python train.py --encoder_arch="vit" --model="image autoencoder" --dataset="regions of photos with short descriptions (Visual Genome)" --train_examples=101725 --image_size=48 --crop_scale_min=0.7 --horizontal_flip=true --color_jitter=0.2 --bottleneck="plain" --downsampling_factor=8 --encoder_norm="layernorm" --encoder_norm_position="pre" --encoder_activation="gelu" --encoder_mlp_ratio=4 --encoder_head_dim=32 --encoder_fused_qkv=true --encoder_bias="all" --encoder_qk_norm=true --encoder_parallel_block=false --encoder_inner_norm=false --encoder_moe="soft" --encoder_num_experts=8 --encoder_moe_every=2 --encoder_expert_mlp_ratio=0.25 --encoder_slots_per_expert=2 --encoder_shared_expert=false --encoder_patch_size=[8, 8] --encoder_conv_stem=false --encoder_layers=8 --encoder_width=256 --encoder_positions="rope" --loss="mse" --latent_channels=32 --decoder_norm="batchnorm" --decoder_activation="leaky_relu" --decoder_widths=[32, 64, 64, 64] --decoder_blocks_per_level=1 --decoder_block="bottleneck" --decoder_attention=false --decoder_upsampling="nearest_conv" --residual_init="none" --optimizer="adamw" --lr=0.00082 --beta1=0.9 --beta2=0.95 --eps=1e-06 --grad_clip=0.5 --adaptive_grad_clip=0.02 --steps=6700 --batch_size=512 --epochs=33.7 --lr_schedule="linear" --final_lr_fraction=0 --warmup_steps=330 --weight_decay=0.1
Rows from block 2 of the encoder, named by matrix and row number. Each number is 200 + 40 x the weight over the matrix's rms, rounded and kept within 0 to 999. All counts start at 0.
# fc2: MLP down (encoder.blocks.2.mlp.fc2.weight, 256x1024), inputs 882-1023
fc2.32,277,191,130,150,244,281,207,237,170,165,192,223,209,225,221,142,191,123,241,158,202,207,165,191,201,206,243,184,217,193,152,151,258,189,297,188,250,181,242,158,192,277,211,188,202,188,216,228,242,248,177,214,175,215,94,185,174,157,231,209,232,213,234,239,144,284,212,225,178,242,167,232,233,161,178,181,286,178,194,162,207,162,176,227,217,222,269,198,161,183,225,203,157,249,231,202,285,176,206,216,269,234,232,198,252,229,239,188,185,133,204,151,165,254,182,234,214,254,252,152,231,213,207,243,182,217,192,258,231,199,165,202,181,195,215,168,123,224,199,309,219,222
fc2.33,204,214,196,183,143,166,178,197,239,245,159,175,257,186,143,188,224,215,278,223,237,193,169,147,177,223,251,229,193,200,171,233,270,199,176,174,238,258,287,206,219,185,181,242,213,244,147,198,266,170,248,157,195,243,220,165,197,241,208,183,227,131,235,208,207,171,207,164,235,228,186,179,197,220,204,203,282,235,262,187,186,191,230,244,212,231,178,220,181,243,207,238,218,176,228,132,269,191,174,157,202,262,233,248,164,147,176,200,214,212,154,210,160,167,181,233,185,191,180,210,205,193,250,156,180,134,256,188,199,250,178,255,327,138,137,208,162,225,275,239,146,253
fc2.34,236,207,187,259,263,203,183,198,237,137,194,170,275,139,86,230,188,168,109,200,199,140,225,253,179,236,271,227,238,196,220,211,185,170,289,161,251,127,228,213,138,267,271,241,222,210,118,204,210,207,169,250,215,255,181,247,215,210,158,187,185,197,179,202,173,187,159,192,150,185,239,230,195,194,174,174,125,137,230,172,226,172,254,226,119,207,237,195,207,137,175,215,134,201,209,195,206,213,146,200,175,237,184,178,218,154,168,99,182,221,160,232,214,183,235,250,181,168,175,205,208,227,218,247,157,219,180,200,183,231,174,189,4,214,119,225,170,219,262,239,108,174
fc2.35,172,202,158,182,220,254,186,158,164,170,224,205,202,166,215,239,158,156,169,212,163,188,199,148,176,138,191,262,188,220,204,155,194,291,281,189,189,196,218,142,160,167,157,224,205,172,121,233,232,203,187,262,152,202,260,200,195,250,209,282,160,163,211,224,210,234,318,184,230,201,147,139,173,192,194,193,138,175,238,179,153,138,124,162,173,155,160,143,179,145,251,260,225,128,156,193,224,255,106,196,219,243,207,239,179,179,188,153,129,158,235,166,113,268,203,173,183,214,215,221,227,189,188,145,239,186,206,222,232,172,192,194,244,170,253,273,215,223,223,178,108,109
fc2.36,214,196,260,171,161,179,178,180,204,237,279,202,267,209,235,178,194,179,228,254,172,272,243,252,236,145,233,240,161,180,148,205,201,178,202,238,164,225,186,249,219,119,204,224,201,262,193,156,207,192,235,182,174,260,235,240,198,166,222,205,302,252,179,262,195,231,218,242,181,132,147,171,175,164,185,173,201,124,248,234,240,245,258,231,220,267,202,237,162,234,284,182,214,210,244,239,231,231,230,177,223,180,179,235,120,157,218,202,188,251,261,156,207,158,215,202,191,149,204,173,153,232,148,200,237,280,187,210,198,216,142,223,204,201,194,199,208,188,200,200,194,216
fc2.37,185,289,184,247,220,201,128,166,200,163,164,199,171,179,159,277,181,165,102,50,201,142,175,249,174,179,256,195,198,190,223,233,183,181,154,153,236,148,189,240,198,172,183,254,120,224,259,191,133,216,179,93,170,162,157,239,171,245,181,177,190,261,197,263,228,179,197,164,151,208,233,212,145,182,223,134,171,192,224,161,259,254,170,189,205,200,159,242,206,220,174,144,109,247,162,149,210,277,161,179,195,236,196,222,216,153,174,294,140,210,143,180,179,137,182,198,260,214,180,234,173,175,156,218,196,261,188,228,191,229,215,243,259,182,188,231,195,319,204,191,196,164
fc2.38,167,161,218,219,206,192,228,233,193,234,153,225,193,184,212,194,227,248,221,169,248,234,207,229,200,180,172,203,256,257,177,202,177,159,210,227,255,177,186,177,254,121,197,141,186,208,224,121,267,122,233,189,226,203,159,169,267,195,209,269,196,201,152,194,253,245,207,198,212,150,192,275,230,175,170,117,160,264,242,195,178,230,154,162,287,228,219,147,248,196,208,211,147,241,179,170,183,223,218,162,222,285,240,227,202,215,271,138,194,217,212,195,195,223,203,227,146,203,262,193,148,218,204,189,195,208,218,191,243,267,201,161,206,159,208,151,223,227,155,167,234,166
fc2.39,162,204,181,150,185,234,193,216,185,254,232,213,173,263,138,186,185,132,199,181,227,202,171,165,219,208,207,141,186,225,148,244,184,172,235,172,169,182,199,229,250,179,254,201,230,127,225,153,231,232,141,225,157,144,176,197,232,216,149,222,239,232,199,146,136,212,183,166,230,189,245,235,133,145,193,200,209,204,222,170,157,175,238,213,196,251,224,293,191,230,317,243,230,148,226,287,263,181,158,188,115,265,152,153,235,171,219,183,167,197,160,196,177,143,202,252,179,174,197,214,219,245,186,240,162,233,215,239,175,197,187,176,188,238,208,201,165,235,223,238,161,164
fc2.40,219,237,161,194,258,199,216,158,200,176,205,189,189,155,187,231,157,170,143,237,212,144,179,233,242,228,236,235,267,165,167,214,162,196,221,232,215,261,157,250,174,215,217,185,225,161,180,205,140,216,132,271,197,201,205,149,271,219,193,167,140,190,222,198,198,182,199,189,195,264,242,234,196,227,180,257,146,198,240,188,119,115,187,169,237,173,162,160,240,206,201,236,220,192,258,128,189,156,233,173,244,124,169,173,250,206,225,249,146,243,212,301,210,129,169,218,253,173,180,235,258,208,220,260,187,182,232,201,203,173,135,244,233,121,225,169,206,190,217,160,163,213
fc2.41,207,228,172,158,237,240,181,184,132,171,251,209,232,266,178,201,144,212,141,210,278,244,287,224,200,144,164,196,223,193,183,184,226,196,194,182,217,251,174,202,243,170,255,220,198,216,166,269,170,240,265,241,135,200,205,182,194,166,198,259,166,171,180,190,260,197,177,231,183,210,201,191,175,286,204,229,229,256,231,163,119,201,201,181,185,194,124,173,202,242,196,222,173,202,278,240,222,182,280,170,190,196,189,210,201,203,207,231,194,81,263,258,225,166,251,143,222,200,163,231,205,240,228,277,207,215,204,203,223,230,137,163,155,167,197,210,102,182,221,193,266,191
fc2.42,175,263,240,214,212,134,167,233,232,223,191,147,248,176,160,234,207,178,194,192,128,172,241,205,210,250,212,235,247,244,226,191,155,200,254,271,127,238,235,186,173,225,199,175,143,233,174,199,236,243,253,222,205,293,212,233,210,233,198,187,180,234,191,169,225,160,215,229,210,185,213,175,232,216,183,187,284,231,156,162,181,142,165,153,187,216,196,189,179,221,148,211,190,278,164,163,201,225,172,157,190,200,177,198,156,192,189,161,294,259,192,214,189,153,213,149,191,184,195,222,180,213,178,221,210,190,225,200,212,259,268,188,130,209,204,148,260,146,265,273,225,166
fc2.43,220,226,228,197,153,256,171,213,270,139,169,192,168,195,126,216,190,218,108,170,197,179,280,298,203,212,239,177,210,140,226,152,229,159,210,180,193,194,93,150,182,278,309,168,268,205,224,184,176,235,273,155,261,221,213,168,154,163,210,195,233,195,251,273,167,158,200,319,218,169,167,124,239,161,197,210,176,212,302,236,171,206,154,217,220,182,146,173,298,248,200,109,230,207,202,192,281,202,166,149,210,173,287,218,166,163,122,202,149,237,215,244,220,265,219,188,154,199,269,225,208,207,229,212,177,260,251,204,165,196,200,101,233,209,192,170,160,257,210,273,123,148
fc2.44,222,157,109,286,226,211,223,192,186,262,179,160,153,211,142,136,182,247,138,160,228,113,273,163,228,213,183,194,206,147,213,245,215,183,187,222,145,252,231,206,163,222,160,180,206,207,205,223,278,143,208,242,226,180,248,293,103,202,282,245,207,266,247,244,204,166,223,189,119,205,155,131,80,185,159,217,252,185,197,291,152,243,189,197,197,140,164,153,157,247,154,209,179,232,222,188,149,246,232,230,66,183,234,261,183,202,182,260,220,218,255,271,151,161,201,245,213,200,220,211,289,178,205,207,222,193,254,199,321,229,201,247,216,171,184,179,175,239,210,256,238,186
fc2.45,294,238,118,219,216,220,272,204,189,206,243,178,230,233,239,188,258,214,191,227,222,274,143,214,179,198,251,178,151,219,165,251,193,259,197,193,246,117,244,207,200,299,192,266,138,210,214,174,177,200,174,174,134,213,194,267,170,245,201,262,205,132,202,190,236,195,255,243,129,188,189,194,206,228,219,133,238,111,162,298,133,193,82,83,196,177,170,222,213,150,198,175,253,184,194,180,211,154,227,221,189,169,187,140,169,267,170,190,217,192,185,155,215,175,246,262,159,158,184,260,134,211,230,208,214,198,188,123,149,159,207,264,331,167,249,239,191,186,209,200,229,186
fc2.46,266,240,227,231,164,230,157,254,266,181,263,215,172,227,208,265,231,180,313,252,204,304,206,234,145,216,182,296,179,164,212,210,252,153,159,200,208,211,233,131,108,187,255,149,225,162,210,157,210,175,151,220,180,212,243,223,176,215,234,144,213,228,194,195,211,135,221,194,190,147,179,247,168,183,235,262,249,195,193,205,167,224,183,199,232,206,195,215,164,154,183,250,208,183,241,249,257,183,228,238,56,237,194,169,273,230,218,269,199,155,180,209,233,168,128,206,225,138,200,218,156,136,198,191,119,142,182,188,210,249,219,165,100,200,208,217,253,111,158,244,314,158
fc2.47,128,249,164,203,266,215,200,204,192,166,220,241,216,268,213,228,191,249,192,203,168,239,253,183,165,115,162,166,175,157,243,146,162,133,130,135,218,178,256,210,160,230,192,203,176,213,264,178,153,240,185,194,217,190,189,140,165,188,182,201,201,128,195,158,181,225,198,139,210,247,227,155,244,172,216,162,209,215,255,129,155,192,252,253,210,246,232,201,228,230,184,221,193,201,196,239,196,155,140,174,220,221,275,222,231,245,190,231,243,167,278,127,223,203,196,246,194,195,216,170,216,151,218,206,234,274,173,198,165,257,185,194,179,181,203,188,229,193,165,207,226,203
fc2.48,184,165,158,160,244,154,192,225,200,153,228,311,195,161,251,118,213,215,249,277,194,237,243,187,218,188,233,178,259,216,160,199,196,242,195,203,205,249,166,157,181,254,167,195,197,190,283,136,177,170,139,229,284,169,220,159,175,196,150,167,189,205,208,173,177,179,155,296,70,180,156,154,254,223,227,197,191,218,150,169,242,186,187,185,262,252,206,166,158,152,182,214,184,230,200,246,216,136,262,246,132,172,192,187,158,226,170,174,241,192,217,184,222,215,220,182,188,161,225,316,216,263,132,144,247,198,67,158,280,188,193,170,244,232,143,252,227,150,223,169,232,214
fc2.49,302,186,236,224,238,170,170,164,107,189,188,184,197,181,199,206,195,238,190,173,174,196,119,160,234,250,231,222,206,198,147,157,226,188,198,194,224,135,203,214,218,189,195,270,176,207,202,201,202,294,166,236,126,195,221,240,174,217,202,237,240,193,192,178,123,168,195,169,113,203,212,315,269,203,133,121,224,243,123,172,200,211,247,187,214,205,232,231,247,156,189,283,154,196,144,166,218,133,177,174,224,221,248,176,184,236,189,165,123,248,160,161,205,211,166,182,118,188,192,184,193,243,226,174,181,135,204,215,189,187,171,195,99,205,245,207,162,187,229,225,292,213
fc2.50,225,167,164,188,173,166,210,220,169,192,257,138,226,113,236,249,205,248,247,157,177,224,234,248,190,203,153,169,189,234,193,215,173,191,200,185,187,242,164,150,204,220,176,218,201,136,181,259,242,289,207,201,274,147,228,232,190,181,165,190,240,228,240,179,244,155,191,244,262,274,198,170,190,124,185,160,290,189,203,226,203,315,205,175,147,220,115,144,129,198,219,169,232,205,139,176,178,183,318,166,171,208,181,304,213,239,196,225,190,218,228,176,191,204,188,163,207,148,153,215,222,188,230,166,232,181,236,201,204,296,221,224,269,203,196,252,155,201,243,183,253,161
fc2.51,214,234,196,221,195,154,188,248,224,186,190,221,122,215,216,267,219,236,252,221,190,217,233,197,193,241,208,231,169,200,151,179,235,262,207,149,116,134,140,269,256,220,183,209,171,149,253,208,215,244,184,157,227,208,165,132,177,103,248,233,184,187,194,118,198,155,160,211,219,262,206,222,194,214,232,154,217,210,122,216,203,174,228,241,165,192,147,203,201,212,214,162,277,235,221,170,225,195,302,186,184,127,195,299,217,223,104,310,160,214,137,189,172,196,121,185,219,173,146,212,228,253,178,202,167,161,243,194,266,150,203,181,191,240,152,204,275,208,203,167,191,168
fc2.52,166,199,181,209,222,223,248,215,236,157,159,142,204,302,254,183,224,231,266,193,148,231,165,124,210,245,121,177,197,202,202,194,176,226,227,165,181,272,255,176,187,231,75,211,141,178,194,199,227,229,210,233,236,123,201,181,118,218,248,198,167,212,119,143,180,274,189,166,202,218,175,179,256,203,238,153,192,159,189,182,192,228,164,236,219,182,118,116,154,161,247,244,227,145,206,121,194,181,202,201,249,224,141,194,227,217,193,190,232,217,210,163,213,216,217,196,215,247,228,249,190,265,280,155,156,215,199,134,152,215,141,261,250,251,170,247,207,164,165,217,95,220
fc2.53,158,210,242,155,272,230,221,187,227,184,215,256,152,152,94,154,233,223,140,245,242,158,114,224,200,214,198,243,180,204,160,168,202,125,217,172,93,91,183,168,158,138,204,184,253,230,229,241,166,221,222,258,225,193,157,181,253,254,184,93,165,228,231,240,137,197,241,89,255,104,211,137,221,197,102,269,159,169,180,256,195,195,226,128,230,221,169,159,180,181,195,267,197,220,146,151,227,206,147,194,134,188,149,168,235,227,234,185,154,146,185,247,240,167,199,221,235,190,170,141,202,188,217,211,194,138,127,163,153,161,180,152,208,145,144,237,164,156,207,214,223,257
fc2.54,173,226,213,183,181,154,128,241,246,244,208,317,223,258,200,160,220,173,165,208,176,150,276,231,214,184,170,180,198,239,172,273,212,227,194,146,173,205,147,244,211,189,199,197,172,253,215,201,142,203,177,217,159,224,159,213,181,143,166,174,230,207,165,199,62,146,130,172,182,190,176,182,163,211,203,206,197,248,146,164,163,199,187,173,199,210,187,152,137,274,139,238,230,251,172,220,146,169,185,217,198,146,166,186,207,194,260,224,183,206,112,242,190,172,215,206,170,138,197,292,178,207,198,259,181,177,184,156,195,188,200,171,222,141,273,190,133,149,247,216,222,208
fc2.55,171,220,236,247,140,175,212,236,233,192,214,229,229,170,250,177,228,218,170,177,209,254,270,213,293,131,249,213,272,260,195,238,269,174,175,246,185,299,221,165,220,240,176,291,297,142,230,187,138,232,241,260,257,226,224,263,172,134,158,174,186,210,152,172,239,159,98,108,209,238,180,177,178,186,180,231,182,210,227,290,186,254,195,155,229,249,235,176,162,213,185,270,163,215,235,181,178,151,238,173,136,217,226,306,282,225,249,250,198,178,293,205,239,174,166,213,271,150,213,216,239,233,129,238,150,142,217,243,230,173,150,145,182,151,255,221,203,202,220,180,192,233
fc2.56,246,222,194,219,174,227,213,245,182,187,198,174,192,195,148,210,182,218,186,187,230,295,239,255,223,228,205,274,141,152,258,139,150,210,226,168,178,124,182,133,246,155,210,174,242,200,90,128,187,213,215,210,181,213,188,138,189,174,196,133,253,230,140,143,257,144,223,197,209,166,168,179,238,158,162,162,187,235,199,188,186,232,127,252,209,162,239,173,190,223,175,205,294,219,195,92,159,253,151,205,204,145,181,203,219,221,156,217,233,231,152,202,188,186,193,187,143,256,155,203,231,204,235,148,199,216,197,164,228,142,207,206,116,218,214,195,180,170,196,200,112,180
fc2.57,237,237,208,141,117,243,142,234,167,165,200,174,196,276,150,127,208,250,186,255,187,190,303,250,238,146,258,164,199,224,184,187,175,171,241,176,169,238,126,212,227,166,170,260,194,204,360,148,223,182,199,190,160,194,189,224,205,221,242,245,193,164,230,196,268,194,269,232,267,140,201,173,209,190,153,183,123,191,195,285,192,222,190,194,218,146,177,263,218,210,150,217,194,222,214,192,209,200,116,225,213,176,235,260,198,223,194,142,164,153,149,177,277,248,210,251,192,220,205,177,200,210,203,209,151,171,141,241,216,217,172,231,279,198,226,181,182,126,232,138,158,196
fc2.58,199,205,270,191,249,197,128,202,176,171,269,279,177,222,184,162,199,166,218,213,213,216,245,248,201,173,126,199,245,216,112,209,150,230,241,155,250,200,227,220,190,288,172,261,205,244,194,188,233,236,150,177,206,162,202,163,199,192,157,183,216,264,141,223,209,207,141,186,141,233,189,225,241,148,173,191,211,182,237,219,111,297,167,251,202,175,166,250,221,207,231,186,148,169,214,255,218,176,283,190,251,211,132,190,245,133,201,225,200,212,252,179,176,216,210,253,260,174,218,235,233,165,158,169,152,184,166,185,264,197,249,164,195,159,220,144,218,201,208,242,276,235
fc2.59,208,204,159,227,255,179,182,198,166,201,210,135,189,142,164,194,189,160,189,211,202,206,116,208,249,200,122,273,170,220,104,159,195,174,265,276,186,243,171,311,211,210,165,238,151,165,336,222,271,155,205,219,272,232,180,241,174,166,221,211,244,233,216,277,232,204,184,103,130,172,227,270,135,237,206,179,191,244,250,216,204,176,134,116,173,213,213,190,170,269,215,203,138,273,231,225,223,266,188,221,130,199,126,201,216,235,267,206,170,154,185,163,210,259,245,183,313,177,189,152,193,186,157,196,238,180,284,286,208,217,124,188,236,225,282,194,217,194,190,181,314,230
fc2.60,180,256,209,166,171,219,221,167,144,219,312,153,239,172,251,171,222,192,234,262,171,216,203,150,255,296,198,215,210,256,204,246,189,221,231,202,158,145,216,229,188,98,154,304,195,199,256,189,185,231,231,255,224,192,258,159,89,163,180,180,125,273,255,238,187,222,247,226,170,169,177,141,198,128,137,182,225,216,208,192,168,201,204,111,249,229,202,87,157,185,169,215,234,236,187,185,230,161,262,213,222,226,159,149,144,202,202,221,150,170,194,191,237,226,211,240,210,292,148,172,168,143,177,177,255,129,144,162,160,214,242,208,132,215,199,206,247,156,206,243,121,209
fc2.61,174,193,202,219,208,241,200,246,243,135,212,143,204,182,297,159,219,205,208,171,255,173,155,139,211,130,251,225,199,150,264,172,207,213,207,272,151,161,247,209,178,164,148,176,233,235,151,301,154,224,142,244,153,174,160,188,283,186,219,198,258,248,225,196,276,255,257,297,208,216,197,250,266,174,181,223,193,253,230,217,184,190,231,167,195,199,218,199,185,143,138,256,254,196,249,195,209,195,164,198,217,230,270,233,245,253,249,187,190,159,174,205,185,180,244,132,162,175,195,190,249,222,217,148,221,212,216,277,191,169,110,210,203,220,213,205,215,198,209,219,163,247
fc2.62,189,222,175,139,153,173,123,217,153,223,148,178,235,204,214,104,216,202,240,248,129,160,139,245,217,201,204,244,217,210,212,254,189,223,293,206,197,132,157,201,186,43,244,173,138,251,189,273,170,184,208,171,235,212,234,204,217,224,192,221,225,183,213,241,229,175,188,171,254,149,250,169,175,164,151,149,266,183,185,114,156,165,126,202,234,184,189,175,213,151,201,250,217,197,189,207,200,185,238,210,236,238,176,171,200,210,258,232,150,179,166,273,236,190,194,122,181,227,162,203,212,130,314,194,228,184,177,267,173,186,151,107,169,165,229,281,209,212,222,217,113,188
fc2.63,270,187,214,233,167,235,216,185,202,133,203,185,206,195,183,178,199,291,208,225,289,178,233,244,173,197,232,190,227,239,206,151,175,170,233,270,171,197,211,239,220,147,243,218,198,166,238,202,210,206,196,193,213,280,185,202,238,187,181,201,169,233,226,215,228,188,192,125,204,166,226,149,161,159,132,170,176,164,214,217,195,209,181,190,269,187,234,97,227,207,220,227,161,163,179,185,197,284,215,191,214,208,202,167,218,248,259,199,247,237,177,246,166,238,236,184,213,186,237,149,259,169,284,240,216,186,167,179,147,256,195,244,193,287,193,188,210,208,159,200,191,199
fc2.64,123,208,253,284,220,180,282,221,258,245,200,171,178,138,191,188,193,234,256,163,246,199,256,269,218,161,286,246,193,225,172,188,194,192,243,241,185,196,185,235,251,165,224,199,172,227,186,213,233,230,195,220,145,242,173,219,184,198,150,239,197,140,207,181,177,178,229,199,264,199,168,183,135,213,195,221,121,176,283,192,146,175,189,215,218,117,173,173,250,204,206,185,189,188,230,200,161,241,160,237,135,125,175,213,270,255,195,149,213,274,237,211,161,183,160,166,155,233,208,202,182,198,186,182,215,282,193,202,174,185,202,130,256,154,164,232,249,200,188,193,318,249
fc2.65,149,231,220,208,254,140,156,269,173,200,140,197,196,224,165,209,196,179,159,203,202,192,200,219,164,173,278,149,176,220,192,241,152,218,235,225,210,201,223,215,219,74,243,240,205,204,42,247,153,230,249,166,176,243,222,220,240,162,149,211,180,186,176,186,211,222,255,231,264,157,194,239,198,196,147,175,230,194,231,266,141,200,203,172,204,229,249,217,249,215,192,206,301,261,163,212,320,247,164,215,295,198,187,141,160,258,205,152,175,273,198,181,227,170,161,195,154,226,162,224,208,226,226,187,206,123,254,208,218,235,285,132,168,165,167,276,264,180,219,158,210,197
fc2.66,213,223,194,172,171,208,224,197,153,241,201,197,177,181,266,195,204,222,247,221,182,125,104,243,182,169,167,200,223,139,201,192,173,205,185,213,233,147,186,168,226,220,162,205,169,133,184,151,183,190,145,220,185,175,168,199,201,211,207,257,196,248,218,172,176,203,197,239,171,215,223,122,252,206,257,260,114,218,237,176,202,191,201,216,241,205,231,251,175,191,254,307,186,200,223,181,197,186,260,103,196,238,231,208,154,214,231,200,177,223,159,193,203,169,143,264,222,247,236,199,199,206,174,187,226,152,191,194,187,140,192,188,141,268,176,189,257,218,109,182,187,168
fc2.67,245,128,202,222,165,243,176,86,206,219,245,317,216,193,215,166,217,161,198,207,271,266,168,175,244,175,265,225,221,263,184,216,201,234,217,268,235,215,145,227,226,198,220,155,216,201,239,209,186,236,196,231,190,154,167,197,225,226,214,172,210,204,167,228,247,164,151,204,168,204,146,144,178,208,181,241,195,161,222,203,197,194,268,201,236,157,244,324,198,190,170,181,255,210,201,195,221,184,191,243,156,190,148,143,174,258,174,188,199,231,173,214,166,223,163,205,225,257,205,233,228,237,232,264,156,221,192,159,177,194,165,226,219,196,175,231,186,274,216,236,216,205
fc2.68,211,155,181,253,204,242,173,234,179,155,176,94,272,186,233,198,108,192,111,226,167,202,226,185,161,211,182,163,230,197,243,184,187,201,239,245,271,235,198,339,231,209,196,195,239,135,179,192,237,208,191,210,175,183,179,169,146,215,204,199,217,178,207,146,231,196,235,230,198,212,157,195,164,182,181,129,174,192,214,200,136,282,135,132,254,145,144,209,233,230,206,254,218,218,275,204,197,225,213,181,201,162,221,167,198,191,212,229,179,222,207,162,226,240,215,223,208,219,191,226,171,234,220,227,271,210,127,241,159,194,234,254,233,158,172,170,252,238,208,182,195,195
fc2.69,306,156,214,204,219,238,168,207,131,180,242,138,154,222,194,244,166,192,188,183,255,260,193,253,173,236,215,165,149,205,244,190,214,224,170,208,172,137,234,197,177,172,172,265,215,201,207,178,198,177,179,167,180,146,191,135,232,233,206,217,191,218,204,135,202,175,233,207,238,224,174,218,119,201,287,234,190,152,170,257,188,176,124,164,203,182,223,233,168,147,192,184,210,187,178,206,185,247,187,240,140,221,198,219,195,158,199,196,153,197,172,244,113,245,114,198,216,221,234,198,308,257,186,128,236,217,238,208,143,193,223,154,239,261,222,151,179,207,187,168,206,265
fc2.70,163,186,127,192,146,217,175,196,228,243,214,154,230,153,264,152,175,162,339,166,184,188,128,214,233,144,233,201,222,232,186,185,225,234,156,220,215,209,219,220,214,150,178,226,198,210,248,221,179,152,175,161,206,116,134,205,208,188,208,212,192,199,160,215,239,310,171,271,144,224,167,259,156,210,135,203,184,194,232,161,202,214,241,208,144,194,283,14,211,163,121,223,136,217,249,149,107,253,167,182,268,237,178,204,246,198,208,180,219,183,222,178,212,207,226,244,224,237,264,191,191,162,192,142,224,207,193,186,150,199,244,182,223,258,241,193,250,302,184,235,246,222
fc2.71,171,137,222,212,128,213,247,202,147,163,235,233,239,244,150,252,157,190,185,205,224,222,188,132,164,249,183,213,177,179,217,162,142,158,234,156,195,172,134,182,224,148,173,208,280,188,168,136,184,201,199,246,184,239,323,173,201,257,268,162,251,161,188,156,233,197,144,229,288,184,123,154,206,153,165,201,178,127,183,210,239,168,229,239,181,157,194,244,184,210,217,271,157,212,266,202,234,232,104,213,143,245,201,188,227,188,202,172,221,151,84,184,175,220,221,147,213,293,108,176,214,147,191,168,228,132,219,315,143,181,222,196,197,205,261,180,187,158,266,248,212,218
fc2.72,241,215,248,223,201,172,206,214,187,155,180,208,224,185,201,182,246,212,247,151,244,227,198,235,159,206,184,131,184,215,197,262,198,238,192,183,231,123,234,152,194,119,237,202,217,201,124,100,191,195,185,159,197,173,131,219,244,250,234,193,263,200,215,198,225,184,248,113,219,135,212,190,184,219,175,191,155,148,187,203,270,198,233,220,278,207,152,299,236,237,263,207,271,171,223,186,247,259,218,212,258,174,213,222,187,179,279,192,180,269,217,216,193,168,204,205,181,155,230,202,218,175,165,270,250,189,236,233,209,201,155,182,196,194,233,249,204,158,164,205,235,232
fc2.73,215,160,159,192,183,220,165,252,291,226,157,201,163,159,189,180,157,219,179,210,184,227,208,192,248,264,211,178,172,225,254,206,196,231,236,241,241,195,176,132,170,201,188,189,229,201,216,195,209,212,263,177,179,179,192,168,205,177,179,204,239,187,159,193,177,178,216,193,177,235,204,191,184,212,225,252,160,226,246,183,215,222,192,209,198,223,177,212,209,179,187,230,170,274,223,222,144,150,231,208,205,217,256,156,162,259,187,195,179,232,207,192,245,226,240,218,136,140,129,145,166,237,229,153,186,158,177,205,143,189,150,238,187,243,198,154,224,202,194,199,176,187
fc2.74,183,199,179,174,156,100,204,178,205,170,256,246,207,206,236,158,251,164,263,194,247,194,189,279,215,220,205,144,239,180,160,220,202,162,226,184,218,237,223,206,208,269,169,231,224,180,127,230,253,210,166,207,214,116,162,254,241,166,224,162,182,128,188,224,169,197,149,222,232,208,183,216,205,165,190,226,251,272,192,279,201,196,199,150,141,210,138,195,125,256,78,150,175,248,219,226,252,164,281,251,76,166,230,234,214,151,239,222,210,233,231,235,261,224,289,276,148,257,237,155,213,208,143,211,173,182,105,222,209,193,196,207,202,142,201,208,284,173,283,135,336,273
fc2.75,131,248,221,237,222,170,262,210,115,236,179,128,250,181,149,184,200,190,94,217,166,185,243,171,204,234,229,199,158,228,215,216,217,262,220,201,284,299,216,267,220,204,134,206,213,177,269,230,225,247,225,206,261,235,208,221,138,185,305,166,214,198,253,210,224,149,183,220,221,231,133,231,183,242,214,184,280,187,243,228,161,236,211,171,176,244,232,119,300,171,260,220,191,237,250,154,251,212,257,215,175,165,233,219,239,149,204,181,129,108,181,201,190,291,177,166,255,182,184,295,153,155,239,213,211,170,290,175,246,235,184,157,220,176,206,190,265,148,231,185,136,187
fc2.76,211,250,197,203,107,153,204,186,243,260,185,198,213,207,209,194,209,172,288,250,222,200,207,255,246,166,178,256,168,176,203,262,196,253,169,192,228,204,225,163,277,123,220,189,130,235,323,211,238,184,230,223,197,136,134,210,183,232,199,187,218,195,187,198,222,213,188,115,148,137,174,174,247,191,175,230,213,237,180,200,220,222,204,199,183,277,215,171,185,205,193,176,217,232,213,159,233,164,242,136,217,259,185,236,202,203,228,222,176,140,254,220,180,170,257,219,172,166,205,175,205,128,197,169,243,187,152,206,154,271,177,236,231,141,180,161,200,172,171,191,222,254
fc2.77,203,192,181,242,309,210,193,207,175,157,139,233,194,190,187,167,211,193,269,237,168,200,222,256,206,190,196,238,173,264,220,142,253,230,168,176,183,205,212,187,147,161,164,281,241,263,247,223,271,204,224,197,230,269,198,166,163,152,258,187,180,252,195,186,229,154,241,200,227,215,190,143,204,252,180,201,159,168,246,174,211,189,204,257,229,242,202,156,200,200,191,248,194,210,147,197,194,198,210,207,146,177,179,225,219,220,238,163,254,206,220,218,239,187,221,174,197,213,174,177,218,198,162,228,187,249,110,276,246,260,222,244,208,327,117,213,231,159,234,229,159,224
fc2.78,189,177,206,147,193,238,152,269,193,191,239,165,197,187,239,241,174,168,233,227,168,132,163,225,219,190,246,337,227,204,182,218,178,200,216,233,153,170,165,204,190,170,177,182,224,198,147,149,237,183,294,212,211,263,171,188,206,149,224,120,281,216,223,192,177,170,149,154,256,119,218,223,240,174,162,242,234,171,199,227,228,280,191,210,184,208,267,242,109,206,123,214,200,169,243,177,186,200,130,172,266,211,195,182,102,194,188,210,212,280,210,225,203,224,245,215,201,199,187,172,180,175,176,202,243,146,80,186,202,172,237,198,228,202,147,163,112,279,222,166,206,232